Weights of a small self-supervised audio encoder (BEST-RQ): 144.2 epochs.
Rows from block 6, named by matrix and row number. Rows with one number belong to one neuron. Each number is 128 + 32 x the weight over its row's rms, rounded and kept within 0 to 255. All counts start at 0. After the name is the row's rms in percent of the matrix's.
# gate: MLP gate (model.blocks.6.mlp.gate.weight, 512x192), inputs 64-127
# fc1: MLP up (model.blocks.6.mlp.fc1.weight, 512x192), inputs 64-127
# fc2: MLP down (model.blocks.6.mlp.fc2.weight, 192x512, transposed), outputs 64-127
gate.36 093 [121  86 153 140  83 119 144 119 113  99  89 139 135  95  82 168 105 122  80 125 140 129 162 104 121 115 126  72 100 139  76 219 204 105 119 160  77 171  88 140 124 114  79 138 136 142 111 137 138 120 108 139 146  24  93 156 132 112 145  89 138 111 142 109]
fc1.36 096 [105 164  91 122 146  86 147  77 159 103 121 142 128 227  84 138 112 195 115 176 144 145 138 107 100 185 132 135  97 125 163  92 110 133 173  79  68  89 136 126  91 122 151 182 147  96 141  99 133 129 166 100 135 170  89 141  62 146 148  89 170 180  56 153]
fc2.36 095 [ 88   0  96 174 182 115 131 125 125 148 104 159 130  78 113 122 158 189 143 170 122 163  83 132 136 110 127 142 156 168 106 186 102 133 118  87 100 105 123  93 204 154 113 129 152 137 139 118 149 161 193 100 104  91 176 125 169  96 135 132  81 161 163 114]
gate.37 097 [129 117 122 134 127 149 106 119  82 118 121 138 149  90 135 111 138 143 112 184  86 128  94  96 118 145 120 128 129  94  97 151 132 152  70  24  98 129 114 111 112 111  81 176  78 140 150 171 159 117  80 117  89 144  86 123 156 175 173 137  72 135 181 139]
fc1.37 102 [101 143 123  80  96  80 130 108 154 106 173 118 135 109  85 136 113  87 176  80 137 176 132 120 194 173  84 109  93  97 149 145  92 115  97 121  76 124  84 170 121 110 203 166 112  94 151 151 175 195 143 119 102 121 140  81 125 160  89 116 147  94 159 106]
fc2.37 104 [ 43 112 148 103 151 148 112 126 153 154 107 110 141  94  82 167 156 135 167 174 144 133 117 110 105 143  61 119 142 127 148 122  63 128 105 158 128 124 150 146 136 169 119 164 192 119 146 162 166 188 139  96 105 129 134 115 110 121 101 118  76 117 191  97]
gate.40 089 [ 75  21 149 128 153 116  95 131 103 146 111 127 105 137 134  81 114 235  94 114 139  95 127 120 160 123 105  81 115 110 133 119  61 116 104 162 120 127 101 170 177 124 112 116 119 127 177 121 156 149 115 155 118 105 165 141  99 123 158 141  96 141 126  81]
fc1.40 091 [ 82 207 126 107 203 112  88 143 100 165  75  90 150  93 109 160 138 140  93  64  94 102  70 139 112 109 151 150 127 130  50 155 125 114  96  82 133  57 126 140 134 105 126 120  86 104 108 112 129 155 135 141  83 125 119  83 123 108 152 185 109 127 151 145]
fc2.40 088 [142   0 134  54 128 159 165 126 104 143 169 129 136 163 110 118 106 108 126 157 165  93 153 133  79  93 172  98 130  99 134 135 144 137 123 124 113 174 115 135 181 121 112 127 130 144  91 112 132 112 149 120 129 153 146 187 170 133  83  89 150 146 164 110]
gate.41 102 [142 114 108 134 135 132 161 123 139 170 171 155 112  80 139 151 147 108 106 106 104 146  64  93 144 140  95  89 164  97 162 128 147  61 112 109  78 105  90 152 139 101  96 177  89 115  97 122 109 188 169 166  88 123 142  79 156 137  88 105 141  77 145 185]
fc1.41 106 [158 125 125 108 110 169 100 106 118 144  78 135 126 118 169 105 140 146 107 125 149  97 134 194  92 105 179 155  94 159  67 149 142 176 112  66 141  89 133 110 147  21  90 122 163 144  88 214 143 107 148 140  44  55 162 126  65 108 173 163 121 142  83 102]
fc2.41 103 [149 102  76 120 109 144 174 164  62 138 101 144  98 127 129 120 134 127 106 179 202 113  96 116  55 107  98 108 123  91 176  92 133 125 136 221 158 134 115 180 103  87 152 118  92  65 167 144 157 156 121 140 168 167 122 110 146  95  76 112 100 114 163  90]
gate.42 104 [127 112 111 116 148 162 164 140 168 138 159 155  85 161 102 178 124 150 189 129  88 155  86 126 102 127 113 114 105 101 104 130 130 117  90  78  68 132 127 149 175  67 113 164 133 181 100 177  87 119 139 145  80  82 173  69 107 105 122 138 105 148 130  54]
fc1.42 099 [140 113 108 115 175 199  75  90 191 180 189 148 143 136 184 135 154  57 102 147  79 133 138 103 158 137 120 139 140 136  43 183 159 115  67 106 107 115 106 126 148 127 102 142 164 204  60 130 105  96 119 152 107 107 101 150 118 109  93 126 109 100 143 129]
fc2.42 093 [144 205 156 145  94  69 111 136  86 117 122 134 110 166  97 118 197 161 175 155 159  32 125 116 182 148 158 145 146 112 145  98 172 103 157 139 113 168 158 141 138 162 121  93  75 124 106 148 124  95 140  55 128 182 137 185  89  97 146 157 153 106 141 148]
gate.43 102 [120 105 119 167 127 109 191 153 140 115 125  78 178  96 150 159  95  96  67 143 128  90 185  87 128 149 146 132  89 182  95 100 111 109 132  84 133 113 132 182 132 159 162 125 179  33  94 123 115 151 171 114 186 222 102  78 124 114 105 102 145 133 138 140]
fc1.43 099 [109 137 161 101 179 120 169  52 150 123 133 124 137  81  93  90 100  94  61 116 157 107 148 130 120 157 160 170 116 149 106 130  63 125 156 126 141  93 135 162  80 144  70 161 149  72  69 158 148 129 148 124 126 147 116 171 109 113 149 150  62 131 193 104]
fc2.43 101 [109 117 118 109  20 134 152  92 144 146  87 115 109 163  93 109 130 100 150  97 101 165 134 200 169 127 186 124 121 114 140 120  41 165 150  89 130 129 149 114 127 161 114 104 124 134 109 146 121  95  36 118  86 146 112 136  97 155 126 197  87 162 166 114]
gate.44 096 [147 118 116  80 148 138 122 118  84 206 130 175 172 116 106 102 132 101  72   9 108 117  98 107  84  94 146 112 144 139 113 166 140 113 120 115 155 113 123 187 153 186  92 162 139 103 161 178 146  96 168 108 115 157 145 108  94 144  58  85 152 113 166 120]
fc1.44 100 [142 130  90 185 126  99 118 122 133 124 114 141 111 128 120 106 181 138  91 165  93 110 123  96 170 161  69 128 149  94 170 130 135 152 145 140 128 142  86 173 155 138 183 111 132 137 132  92  83  76  66  65 141 143 135  90 163 167 106 145  51 130 197  89]
fc2.44 099 [168 151 125 139 138 116 101 162 101  92 166 112  92 134 154 174 154  98 126 148 119 121 164 100 143 107  79 134  98 144 119 113 113 102  80 155  80  90 151 150 134 108 125  77 155 152 141 109 130 139 149 139 195  87 120 147 121 132  78 162 131 163 141 130]
gate.46 103 [141 109 142 123  37 135 102 154 112 134  86 162 148 138 105  92 192 173  56  91 129 113 164 169 122 128  78  85 153 108 105  94 149 148 136 114 122 113 156 127  85 111 126 124 172 151 171 106 116  96  89  91 115 137 131 121 120 165 135 132 173 132  88 141]
fc1.46 097 [128 120 121 104 174 127 127 101 115 155 166 122 128 111 160 179 112  85 117 132 118 170 123 180  56 138 110 156  93  56 163  92  96 100 119 178 146 111 133 123 134 128 214 106 136 166 140 109 152 129  93 153  99 139  90 131 133 117  91 145  99  51 142 150]
fc2.46 099 [159 121 109 105 122 132  91 123 170 174 193  75 191 167 148 139 162  92 168  98 177 115 100 135  88 126 112 120 118  93 162 107 109 122 109  97 157 181 148 158 141 149 140 170 131 113 123 120  92 132 132 108  77 142 109 106  91 117 101 100 129  91 133 110]
gate.47 105 [ 53 113 120 125 152 151 112 100 152 137 151  96 117 124 157  47 147  66  93 130  96 106 169  92 145 117 103  67 128  94 118  86  69  91 122 149 118 131 128 143  92 105 172 133  83 158 123 131 115 128 133 139 114 172  63  99  82 118 146 112 165 166 120 116]
fc1.47 099 [ 91 129 119 160 116  78 151  87 153 128 158 130 156 184 162 116 123 141 150 104 124 140 106 176 110 155 164 205 139 165 125 136 146 165 152 108 138 152  99 133 114 181 159 114 104 116  93 123  88 117 145 154 150 123 189 129 101 113 120 144  72 111 168 108]
fc2.47 096 [ 88 141 102 160  73 116 131  98 128 125  72  81 136 175 145 111 157 126 141  94 131 104 172 102 145 193 129  85 182 100  73 188 149 142 114 141  81 133  91 200 174 113 148  73 141 104  84  73 146 132  57 158 189 137 132 123  90 146  76 127  82 135 146  67]
gate.48 092 [155  82 139 140 150  99 130  79 185 155 103 110 110 137 139 114 108 176 137  38 125 116 151  91 116  58 114 139 121 189  64 147 129 101  92  75 135 118 101  91 208 132 126 128 100 105  92 118 125 214  81 139  86 130  90 143 110 149 124  69 110 198 150 113]
fc1.48 093 [ 64 107  94 152 122 160  73  88 100 136  67 115 161 135 153 167  92 103 125 113  95 156 114  74  71 105 182 166 104 147 170 120 123 101 170 182 154 164 165 102 113 138  78 123 184 148 110 125 152 167  88 128  69 124 152 154 103 125 140 102 112 131 145 111]
fc2.48 094 [135 108 172 111  99 143 112 109  44  87 124  84 161 132 129 197  94 164  76 128 157 114 183 100 174 135 115 139 119 111 163 108 145 132 155 101 113 140  60  76 161 115  90  98  40 149 126 103  66 129 117 124  69 181 127 119 104 136 150 127 106 119 139 164]
gate.51 121 [ 69  48 118 145 107 158 183 128 135 152 161 135 219 153 163 157 152 162 106 119 103 128 115 181 112 144 107 154 166 116 139 113 176 164 110 143 116 132 118 114 160 113 100 117 136 120 151  92 113 110 129 153 168  64  55  94  99 147  59 149 101 110 151 100]
fc1.51 106 [170 107  88 119 142 165 114 146  47 133 129 125  86 141 150 138 139 123 119 159 118 127 130 149 156 173 127 151 123 138 117 124 117 139 128 109 188  68  85 175 139 133 149 167 122  74 100  72  99 163 125 143 175  61  75 131 124 142 148 134 121 131 119 103]
fc2.51 107 [165 196 127  99 170 121 118 164 113 122 134 134 129 185 173 160  66 122 171 148 132 118 117 132 125 145 116  90  86 104 107  80  95 122  84 111 180  86 155 152 127 192 161 103  96 104 104  96  69 117 168 151 145 156 137 103 131 127 128 131  83 162 143 118]
gate.52 100 [112 149 139  87 139 114 133  93 149 150 132 166 114 147 174 114  93 125  94 134 121 174 113 144  92 157 138 146 127 134 111  71  86  94 161 144 141 154  97 115 128 145 114 139 136  39 185 217 156 100 115 173 169 125 102 189  95 156 158 159 147 137 138 122]
fc1.52 099 [122 156 115 174 133 156 179  88 143 103 142 153 113 112  44 136 131 187 191  81 138 156  71 130 189 111 114  91 137  70 157 145 150 142 154 169 139 195 128  65 129 141 136 119 112 173 160 115 130 128 176 128 157 125 126 111 104 174 164 190 115 180 104  90]
fc2.52 099 [ 78  34  78 158  83  98 113 101 132 114 139 168 103  69 142 133  95 100 143 100 160 124 122 133 129 111 154 121 124 156 154  85 112  96 104 157  99 145  97 102 163  81 120 138 136 110 101 130 144 124  87 103 168 108 136 144 128 102 136 124 255  93 133 173]
gate.53 110 [100 112  82 119 130 170  55  88 169 145 165 139 158 149 157 143 110 170  58  77 125 119 172  90  91  92 158 141 110 144 169 114 155 128  87 106 180 134 191 112 123 144 126 114 129 140 170 133 159 112 180 119 156  74 146 132 183 178 185 172 133 188 131  79]
fc1.53 104 [144 116 103 112 124 114 111 164 136  55  81 129 167 105 157 137 128 124 126 139 153  98 121 139  85 183 156 134 142 121 144 144 122 132  94 154  95 129 127 135 137  90  78 148 199 136 116 169 193 114 110  75 145 136 189 130 104 181  97 129 126  95 140 127]
fc2.53 105 [162 123  84 159 234 103 158 110 161  62  90 173 124 142 170  92 151 150 124 106 111 179  95 137 159 102 112 143 139 126 121 143 110  90 148 105 145 113 129  75 140 135 124 112 137 166 125 152  95 142 155 156 118 122  61 116 110 193 173 141 105 147 155 149]
gate.54 100 [176 118  95  99 123 171 132 111 154 151 137 161  48  92 103 115 145 146 147  97 150 139  87 120  56  99 164 106 115 135 162 140  99 110 180 111 132 127 135 117 139 126  81 102  91 167 118  88 139 134 128 147  98 140 194 117 121  88 177  73  85 126 150 117]
fc1.54 103 [128 118  86 133 192 133  93 128 145 147 168 160 136 160  82  72  98 137 151 133 100 122 107 116 104 111  89 106  33 144  94 135 156 119 135 122 128 158 105  95 112 136 136  95 161 147 126  55 150  67 104 108 107 120 163 137 102  83 156 138 142 137 137 143]
fc2.54 104 [123 151  81 155 111 111  57 137 175 146 174 115 130 133 179 159 199 121 101  99 157 131 108 123 161 152 145 154 155 124 167  89 105  86 120  75 157 190 143 119 157 182 103 138  93  84 116  86 101 117 151 152 122 150 172 153 131 130 154  96 135 116 164  95]
gate.57 101 [131 122 146  68 130 130 117 121 112  99 126  22 138 114 120 133 178 149 160 127 180 167 131 125 152 139 137 137  59 111 167 125 122 109  84 152 103 127 126 144 133 141 119 158  99 124 139 120 147 136  89 173 125 118  99  73  91 179  71 155 154 151 117 129]
fc1.57 105 [122 117 100  99 107 119 128 126 122 132 142  69 109  92  89 112 132 128 122 148  86 120 195 194 144  83 153 106 133 102 144  90 150 138  78  87 140 133 160 145 128 117 143 100 144 157 148 110  96 150 133  81 178 170  83  96 131 142 143 142 199 133  71 101]
fc2.57 105 [158 108  46 148 172  29 145 116  62  80 113 118 103 108  86 147 142 156  88  71 122 154 123 118 127 121 116 104  69 132 137 117 108  84 137 157 138 117 131 137 124 114 134 107 172  94 144  96 125 123 114 120  52 193 128 144 135 132 189 130 125 138 111 128]
gate.58 119 [135  91 160 104 183  86 140  71 107 162 131  82 130 121 170 116 163 167 105 100 120 152 156  96 119 144 131  82 169 125 101  92  71 142  68 132 190 140 113 146 190 110 129 141 123  93 174 148 166  80 131 129 139 139  69  85  95 167 151  78 170 139 153  90]
fc1.58 108 [110 103 115 141 150 112 172 126  93 159 112 114 147 119 140 130 137 115  72 155 120 124  22  95 104 143  82 113 173 125 137  90 142 118 144 117 164 123 133 167 183  73 137 139 149 220 104 135 125  52 139 126  94 135 117  97  99 121 110 127 162 179 113 125]
fc2.58 110 [147 175 151 108 140  85 110 132 142  78 131 150  97 173 140 191 148 134 156 162  90 148 112 165 131  94 106 133  88  54 153 153  80 192  73 123 133  85 126 110  68 186 146 129 131 145 143 148 150  98 138 120 165 145 200 151 133 167 117 148  89 125 106 133]
gate.59 093 [ 92 140 108 173 147 143 105 153 162  87 158 162 102  86 138 111  88  66  83 160 148 158 152 102 143 118 187 114 170 167  99  75 161 147 160 140 116  73 129 139 129  84 146 175  99  87 106 132 123  76  92 128 128 105 110 122 102 146 138 129  84 111 141 103]
fc1.59 098 [ 95 118 140 146  82 123 114  69 169  73  96 109 109 150 172 164 140 115 148 119 113 105 207 137 115 157 118  96 151 134 179 144 143 120 156 139 147  94 118  82 181 144 155 136 150  72 131  85 150 127 101 106 148 101  84 134 100 189 123 124 172 195 158 174]
fc2.59 099 [102 181 147 156 143 108 121 110  76 225 137 138 143 104 181 104 137 153 100 172 132  94 117 173 111  93 141 148 141 126 170 122  84 120 117 178 124 170  99 117 104 118 153 185  97 180 161 194  76 118 102 122 136 134 183 115  53 166 122 117  92 121 131 107]
gate.60 096 [165 124 150 121 161  81 133 150 116 162 160 148 133 170 134  89 112 140 116  75 178 126 189 127 115 128 148 143 153  74 115 124 107  99 149 134 163  94 157 107 146 199 140 155 111  92 100  86 124 182 143  28 100 134 109 159  84 164 163  82 127 213 161 130]
fc1.60 100 [ 84 119 203 102 117 128 172 184 171  87 102  74 172  48 107 164 122 133 115 122 106 130 116 167 106 138 178 149 121 182 119 126 107  78 116 160 182 141 130 103 148 104  63 163 211  67 126 176 159  98 160 186  94 131 118 141 149  86 145 117 125 115  59 169]
fc2.60 100 [120 183 121  97 115 102 184 118 112  68 133 123 146 158 161 112 166 133 106 124 119 167 154  96  96 157 107  57 134 164 158 161 113  86 140  95 149 111 118 133  53 124 109  75  52  64 150  78 182 115 123 126 114  97 113 142 136 174 127 109 138 108 171 169]
gate.61 092 [106 144 151 136  87  77 154 108 119  95 113 131 156 145 106 156 156 175 203 173 166 119  42 152 129 140 137 163 161 165 135 153 150 184 113 128 126  77 139 118 174 133  87 126 158 116 159 139 116  65 135 143 158 128 110 144 169 134 168 141  95  63  57 142]
fc1.61 094 [121 175 152  58 102  45 170 122 167 132 137 143 146 130  90 149 103  99 192 134 158 160 138 144 171 132 113 108  87 191 192 124  24 135 122 134 124 122 166 129 136 143 128 171 127 153 145 113 212 112 173 121 151 131 129 107 133 132  60 168 144  95 132 151]
fc2.61 093 [118 113 112 140 106 130  92 124  65 100 108 108  95 167 133 104 139 133 136 141 132  98 101 123  96 116 112 133 118  94  87  69 138 119 131 163 178 113 141 145 143 115 169 200 107 133  77 126 104  98 139 137  85 185 162 104  79 201 212 181 129 127 152 169]
gate.63 098 [210 133 116 188 139 123  90 133 156 115  75 140 160 164 162 105 100 118 114 109 108 111 107 141 197 112 123 138 155 119  85 146  69 134 130  93 180 190 160 116  95 146 144  69 134 152 174 179 165 140 117 124 150 147 131 150 123 125 136 155  98 107 134 149]
fc1.63 104 [158 140  86  69 131 115 154 155  93 128 170 180 159 119 107 107 116  85  95 108 109  81  93 106  90 105 118 107  82 157 141 140  51 175 106 179 120 115 124 135 178 176 142  61  78  99 127 161  77 103  59 117 125  96 122 167 126 182 159 183 153  95 168 166]
fc2.63 102 [155 156  84 114 162 123 109 100  60 139 146 121  73 138  80  76  85 178 188 121 117 123 110 172 156 116 172 108 156 210 152 168 137 173 128 119  59  82 136  96  78 136 121 161 115 141 119 111  99 141 132  98 155 100  92 177 154  73  91 195 131 136 138 111]
gate.66 097 [102 126  75  90  73 156 175 134 127 137 150 177 118  99 161  92 145 102 101  83 137 154 102 146 177 132 121 125 186 224 139 150 101 102 102 137  59 144 169 117 153 125 166 175 159 108 116 183 132 117 127  64  37 172 154 100 106 109  87 122 152 166 123  94]
fc1.66 096 [ 63 143  85 140 107 153 144 210 159 170 182 155 103 112 154 149 176 122 135 157 168 120 126 115 101 135 121 100 136 145 141 126 208 117 176 149 118  44  79 117 147 108 102 174 144 195 142 109 181  91  91  35 112 106 129 108 193 123  70 150 139 141 163 122]
fc2.66 096 [132 147 168 198 117  68 140 178 116 181 159 109 125 161 100 111 152 192 124  70 115  81 154 147 160 155 108 127 102 132  74 127 159 185 144 126  97  84  90 177 141  82 129 178 112  99 158  93 163 130 145 129 112 120 123 130 153  99 167 164 145 122 127 147]
gate.67 106 [119 108 104 150 111 122 167 148 169 152 127 196 157 103  70 159 192 118 131 114 173 115 153 108  76 165 142 107 150 120 139 194 131 188 151 131 134  74 114 120 122 165  98 151 123 123 145 220 176 124 136  89  67 117 130 154 123 115 151 186 132 164 121 129]
fc1.67 101 [ 91 150 183 135 121 124 145  83 185 171 124 147  78 116 138 115  74 139  89 172 127 179 164 185 114  91 135 143  98 105 165 110 110 135 105  98  92 134 152 122 113  98 115 129 176 133 160 142  87 107 153 165  77  69  75  73 107  91 172 174 154 138  73  98]
fc2.67 099 [118  19 134 135 111 139 131 149 109 187 110  95 157 152 139 128  96  99 122  99 136 107 131 103  87 163 166 101 108  96 120 160 124 205 126 117 127 175 126 149 168 107 128  87  84 110  72 140  58 105 126 187 136 123 134  69 115 163  88 119 114 128 133 121]
gate.68 100 [147 101 117 148 164 205 146 159 128 136  92 114  82 101 121 132 122 147 153 122 154 136 123 128 104 112  88  72 144 147 125  94 125 150 108 131 113 117 145  97 142  83 119 118 152 109 135 103  91 196 110 210 129 172  93 125 118  93 155 122  82  97 146  75]
fc1.68 105 [133 149  92 175  90 124 114 158 123 125 101 134 160 132 147 172 100 143 111 124  93 127  65  85 124 122  99 122 171 159 151 116 129 152 151  51 132 193 143 114 103  98 140 164 116 168 116 154  95 110 131 127 193 136  46  91  83 169 151 139 159  84 132 102]
fc2.68 107 [141  61  72 116 105 121 122  84 148  91 136 168  87 189 109 176 175 108 118  99 153 100 151 136  95 118 116 165 130 191 104 169 116 138 186 140 110 139  87 153 187 149 132 179 104 150 142  92 163 140 203 207 166 127 109 114 125 152 149  78  90  68 131 112]
gate.69 116 [122  22 129 162 112  78 154 157 151 136  98 117 113 156 120 107 141 106 137 103 126 138 135 164 136  89 114  93 125 119 118 140 125 136 129 104 188 168 160 143 147 110 179 130 161 175 102 118  82 170 115  88 157 175 111 153 106 136 160 112 153 101 147 140]
fc1.69 106 [148 212 146  99 111 107 130 166 110 153  52 139 112  55 102 165 146 115 173 128 139 144 111 100 200 111 146 101 202 171 129 170 142 122 124 117  93 152 200  71 121  74 139  93 111 126  84 131 160 138 110 144  96 162 149 113 133 135 140 142 110 121 135 130]
fc2.69 104 [ 92   0 143 119 126 148  90 136 135 160 101 119  81 159 132  73 103 113 103 147  79  90 136 125 126  88 130  81 128 103 126 108 102 137 137 147 148 104  94 148 211 150 136 141 110 156  88 147 153 120 144 108 118 181 144 131 112 120 142 102 141 123 102 134]
gate.71 095 [126  90 170 136 180 131 175  99  74 106 106 139 122 116 145 109 119 140 163 145 135 105  95 109  74 143 122 114 141 158  77 140  99  71 154 127  89  80 143 188 182  69 136 117 132 135 122 141 128  67 142 140  57  94  97 129  91 188 148  98 100 118 109 129]
fc1.71 100 [ 87 133 111 102  80 132 125 148 113 154 129  91 147 149 149 169  83 141  98 100 147 123 161 132 162 127 132 103 129 123 154 115 126 135 120  79 170 169 105 125  49 152 178 129 159  86 179 138  97 159  69 178 151 112 105 173  96  79 175  75 113 162 152 100]
fc2.71 098 [119 166  66  57 147  87  95  84 124 141  74 172 142 142 173  79 109 173 138 100 100 102  94 123  95 160 158 125  86 132 162 135  49 129 170 116 175 177 131 140 132 131 174 160 158 123 122 154 137 147  73 180 112  85 107 122 138 180 165 131 119 161 116 136]
gate.72 121 [ 84 109  75  79 114 149 150 149  96 206 169 221 105 124  98 136 163 103  91 169 155 179  88 142 135 137 122  81  67 150 115 138 103 126 126 143  91 164 156 140 158 137  89 157 119 149 140 123 133 112 100 154 142  74 151 148 150 132 135 130 148 109 136 110]
fc1.72 108 [ 99 161 137 139 134  94 132 141 127  73 105 108 124  98 105 110  81 169  90  84 137 134 121 125 103 145 147 172 145 169 148 134 208 160 159 110 148  95  87 150  74 129  68 116  95 133 126 138 188  65 140  54 122 125 123 100 118  94 103 161 131 115  65 143]
fc2.72 103 [110 130  99 112  81 151 144 140  58 203 138 152 141 196 126  72 142 111 153 174 141 148  65 110 149 124 104 106  93 122 145 119 104 139 122 112 102 150 138 144 113 134 154 169 158 135 123 152 116 126 166 154 155 140 113  93 135  96 173 112 156  84 123 149]
gate.73 099 [114 131 108 145 130 116 156 149 106 144 143 166  83 114 126 108 115 174  44 144 124  98  85 113 160 146  85 132 143  84 141 146  95 136 157 148  94 164 148 135 102 116 115 119 111 175  96 173 192 125 152 119 149 146 134 163  98 129 145 185 165 101 127 139]
fc1.73 101 [170 103 144 137  90  89 125 103 131 173 120 124  68 121  78 122 145 138 159 182  71 158 108 125 115 165 146  95  84 129 162 165 155 106 129 133  69 171  90 178 120 127 151 125  95 157 169  81 139 123 113 156 167 132 118 143 169 121  95 105 156  73 183  51]
fc2.73 101 [126 169 155  75  53 164 142 154  89 119 137 118 122 113 116 149 108 125 149 137 118 109 109 115  87 136 152 129 127 143 203 137  90  83 128 106  99  80  69  99 200 137  35 100 108 127 107 165 135  58  70 112 111 162 120 127  72 108  91 138 159 111 134 137]
gate.74 090 [ 82 104 169 126 117 103 129  65 159 135  81  86  67 149 131 138 192 102 112 139 128 180 127  27  65 169 135  80  98 112 111 155  99  70 136 180  99 114 103 173 173  91 126 141  97 115  86 117 114 116 142 138 114 104  95 168  89 142 119 108 151 133 117 116]
fc1.74 085 [173 128 146 130 110  88 109 111 155 115  83  95 124 141 230  93 153 190 154 132 163  85 118  82 156 148 139 139  81 114 119 112 213 104 116 116 121 113  57 107 143 116 129 145 182  56 113  95 150 105 115 161 140 115 166  80 121 124 118 131 165  91  48 116]
fc2.74 085 [151 143 156 123 125 190 116 136 137  74 154 146  92  69 119  75 105 137 135 138 139  96 127 157 141 107  78 160 176 152 190 151 192 165 121 127 132 118 137 101  80 146 156 135 130 117 147 119 127 150 101  83  94  75 145 162 178 135 112 112  96  11 119 104]
gate.75 100 [191 116 135 117  87 128 138 126 194 127 107 169 208 138 141 160  97 102 147 159 144 199 119 132 166 171 153 132 150 110 120 150 183 186 152 149 112 128 115 133 124 150 117 122 130 133 139 147  94 118 134 137 166 145 122 138 110 136 108 192 134 116 113 186]
fc1.75 100 [ 81 145 136 141 135  76 165 126 149  91  84 145 143 157  90 150 134 153 136 167  94  95 146 151 166  84  88 149  69 108 151 156 149 122 162 118 124 135 159 107 168  95  90 125 116 153 104 104 142 159  39 131 133  89 182 133  79 134 138  62 153 144  78 126]
fc2.75 100 [109  87 140  92 178 125 152 147 128 188 130 116 143  53 120 181 121 125  84 104 164 127 153 133 171 158 134 148  64 148  92 141  93 107 116 143 116 170 160 120 115  98 154 118 118 124 132 121 146 190 152 189  95  67 118 164 112 121 148 137 112 130 194  96]
gate.76 098 [130 147 130 102 110 139 129 114 165 130 124 118 136  64  91 137 146 134 129 134 124 144 108  68  94 160 174 140  97 147 122 117 160  95 156 101 111 124  89 124 140  76 109 228 118  82 121 184 178 128 151 144  81 150  79  77 101 114  80 150 127 141 154  91]
fc1.76 099 [125 141 158 144 113 118 122 185 166  83  78 151 124  77 193  98  74 172 177  71 135 118 132 108 134  44  99 109 139 100 100 130 164 106 122 134 173 137 142 118 135 147 110 140  99 182  95  41 205 148 161  77 107 132 163 126 113 105 134 149 156 120 168  68]
fc2.76 095 [130  88 111 162  92 116 141 159  50 173 133 114 144 106 136 128 105 121 187 132 154 142 156 107 139 218 152 103 215 140 105 161 127 103 134 138 105 121 142 150  74  62 177 128 150  83 164 137 119  92 120 144 157 105 106  77 133 108  95 106 104 128 129 109]
gate.77 088 [ 89 114 170 128 140 109 121 106 185 171 154 156 136  98 154 162 176 150 125 109 166 109 224 117 103 136  85 120 160 121 185 157 112 226 153  70 126  76 124 126  99  98 110 121 122 105 117 119 189 103 115 122 180 145 133 118 125 150  63  86 121 128 167  47]
fc1.77 091 [104 150 100  99 124  91 226  69  66 148 153 122 143  90  93 233 151 124 101 106 143 117 186 157 152 172 159 126 119 108 188 131 106 118 148 105 142 124 116 148 102 140 102 160 107  79 109 108 162 117 164 118 150 117 141  70 163 132 167 130 142 135 136 114]
fc2.77 093 [ 64  97  76 155 127 119 134  87 134 109  77 114  12 100 130 144 132 124 117 133 157  77 137 116 104 123 168 149 108  93 103 140 127  95 136  88 101 158  78 142 112 163 181  93 190 147 178 202 105 174 139 132 110 189 140  72 126 150 159 129 116 115 116 146]
gate.79 103 [164 111 161 146  88  92 108  79 125 128  95  89  97 121  82 156 174 183 109  79 158  86 175  78 121 127 109 158 115 113 135  74 166 181 122 148 140 104  88 133 123 153  73 106 144  91 132  93  96  76 140 132 123  99 131 135 132 155 117 162 133 160  73 166]
fc1.79 100 [115 133  75  94 138 163 166 184  83 181 145 146 115 118  93  56 147  96  93 139 113 129  64 191 136 150 128  94 115 151 121 143 118 109 162 140 152 193 121 128 167 122 146 116 101 158 148 116 133 130  97 131 177  79 105 165 134  75 132 111 117  80 143 139]
fc2.79 100 [104 140 134  96  74 132  99  76 191 140 136 108  99 170 117 153 111 105 150  73 157 104 114  63 110 114 144 166 138 116 114  72 131 160  77 154 135 149 120 104 116 108 123 132 196 104 173 110 133 148 156 123  75 139 164 108 136 131  80  93 171 125 118 139]
gate.80 097 [125 115 125 183 181  69 125 146 141 103 180 109 146 151 132 143 123 180 169  88 194  60 154 118  37 127 144  91 102 121 169 200 149  85 143 122 187 122  84  31 122 128 174 142 107  93 137 112  96  98  80 132 154  94 125 132 121 153 140 139 103 137 102 136]
fc1.80 090 [158  89 193  94 179 133 179 167 106 124  81 101 118 173 140  86 117 150 169 131  63 125 161 148 106  67 122 131 104  79 130 155 154 104  98 125 174  75 123 116 123 155 160 119 129 140  95 123 136 154 113  81 193 152 120  89 124 154 108  89  75  95 170 105]
fc2.80 087 [147 149 144  96 142 154 121 139 114  78 156 136 115 130 108  71 165 103 125  77 176  84 102 165 167 143  98 129  93 135 114 142  60 159 159 155 125 165 155 126 147 129 138 136 123  66 169  89  59 155 168 171  96  78  69 191 100 132 189 103 106 106 181  99]
gate.82 102 [112 109 133 122 113 127 131  88 124 134 158 162 128 101 101 153 129 129 154 189  96 109 126 131 110 177 116 165 123 136 101 181 164 129 111  75  54 139 122 168 134  94 148 116 109 105 132 177 146 101 126 120 110 112 114  94 174 133 214 160 119 156 105 133]
fc1.82 097 [ 86 169 122 158 118 115 113 109 113 110 146 149 118 139 106  96 184 114 149 176 154  64 189  92  94 138 201 135 110 169 112 137 155  75 159 104 188 116 123  96 139 142 209 152 119  99 102 117 133 150 132  74 152 147 124 130 180 123  64 148 154 157 103 145]
fc2.82 098 [122  64 103 171 172 134 211 139 135  85 201 144  73 148  93  99 119  82 146  70 109 183 100  65 131 121  84 113  97 162  92  83 157  66 133  90  95 139 148 128 155 172 115  95 118 150 132 171  94 105 200 130 167 136 112 124 102 104 184  99 105 124 149  91]
gate.83 097 [129  71  61  92 154 154 179 116  96 102 162 160 124 163 107 174  78 171  77 158 120  93 117 127 145 155 137 146 190 191 114 139 119 120 131 168 146 149 149 148 150 121  70 127 116 126 126 192 144  75  91 108  88  73  90 109 164 199 164  69 121 153 160 147]
fc1.83 096 [158 113 120 162 128 153 138 143 163 134  95 133 118 176 123 164 145 150  91 163  52 131 133 145 109 127 135 154 170 156  85 177 114  88 101 103 153 157 115  82 144 114 160 110 122  99 113 142 107 129 106 126  62 142  68 147 126  48 119 141 143 110 114  80]
fc2.83 097 [112  69 150 119 131 106 145 154 100 138 152  76 187 131 100 178 118 198 127 112 122 100 156 131 122 179 134 132 165 111  86  62 109 116  83 113 148 100 132 105 122  96  97 139 144 133 126 104 114 133  94 107  96 210  99 144 121 133  96  78 195  89 161 179]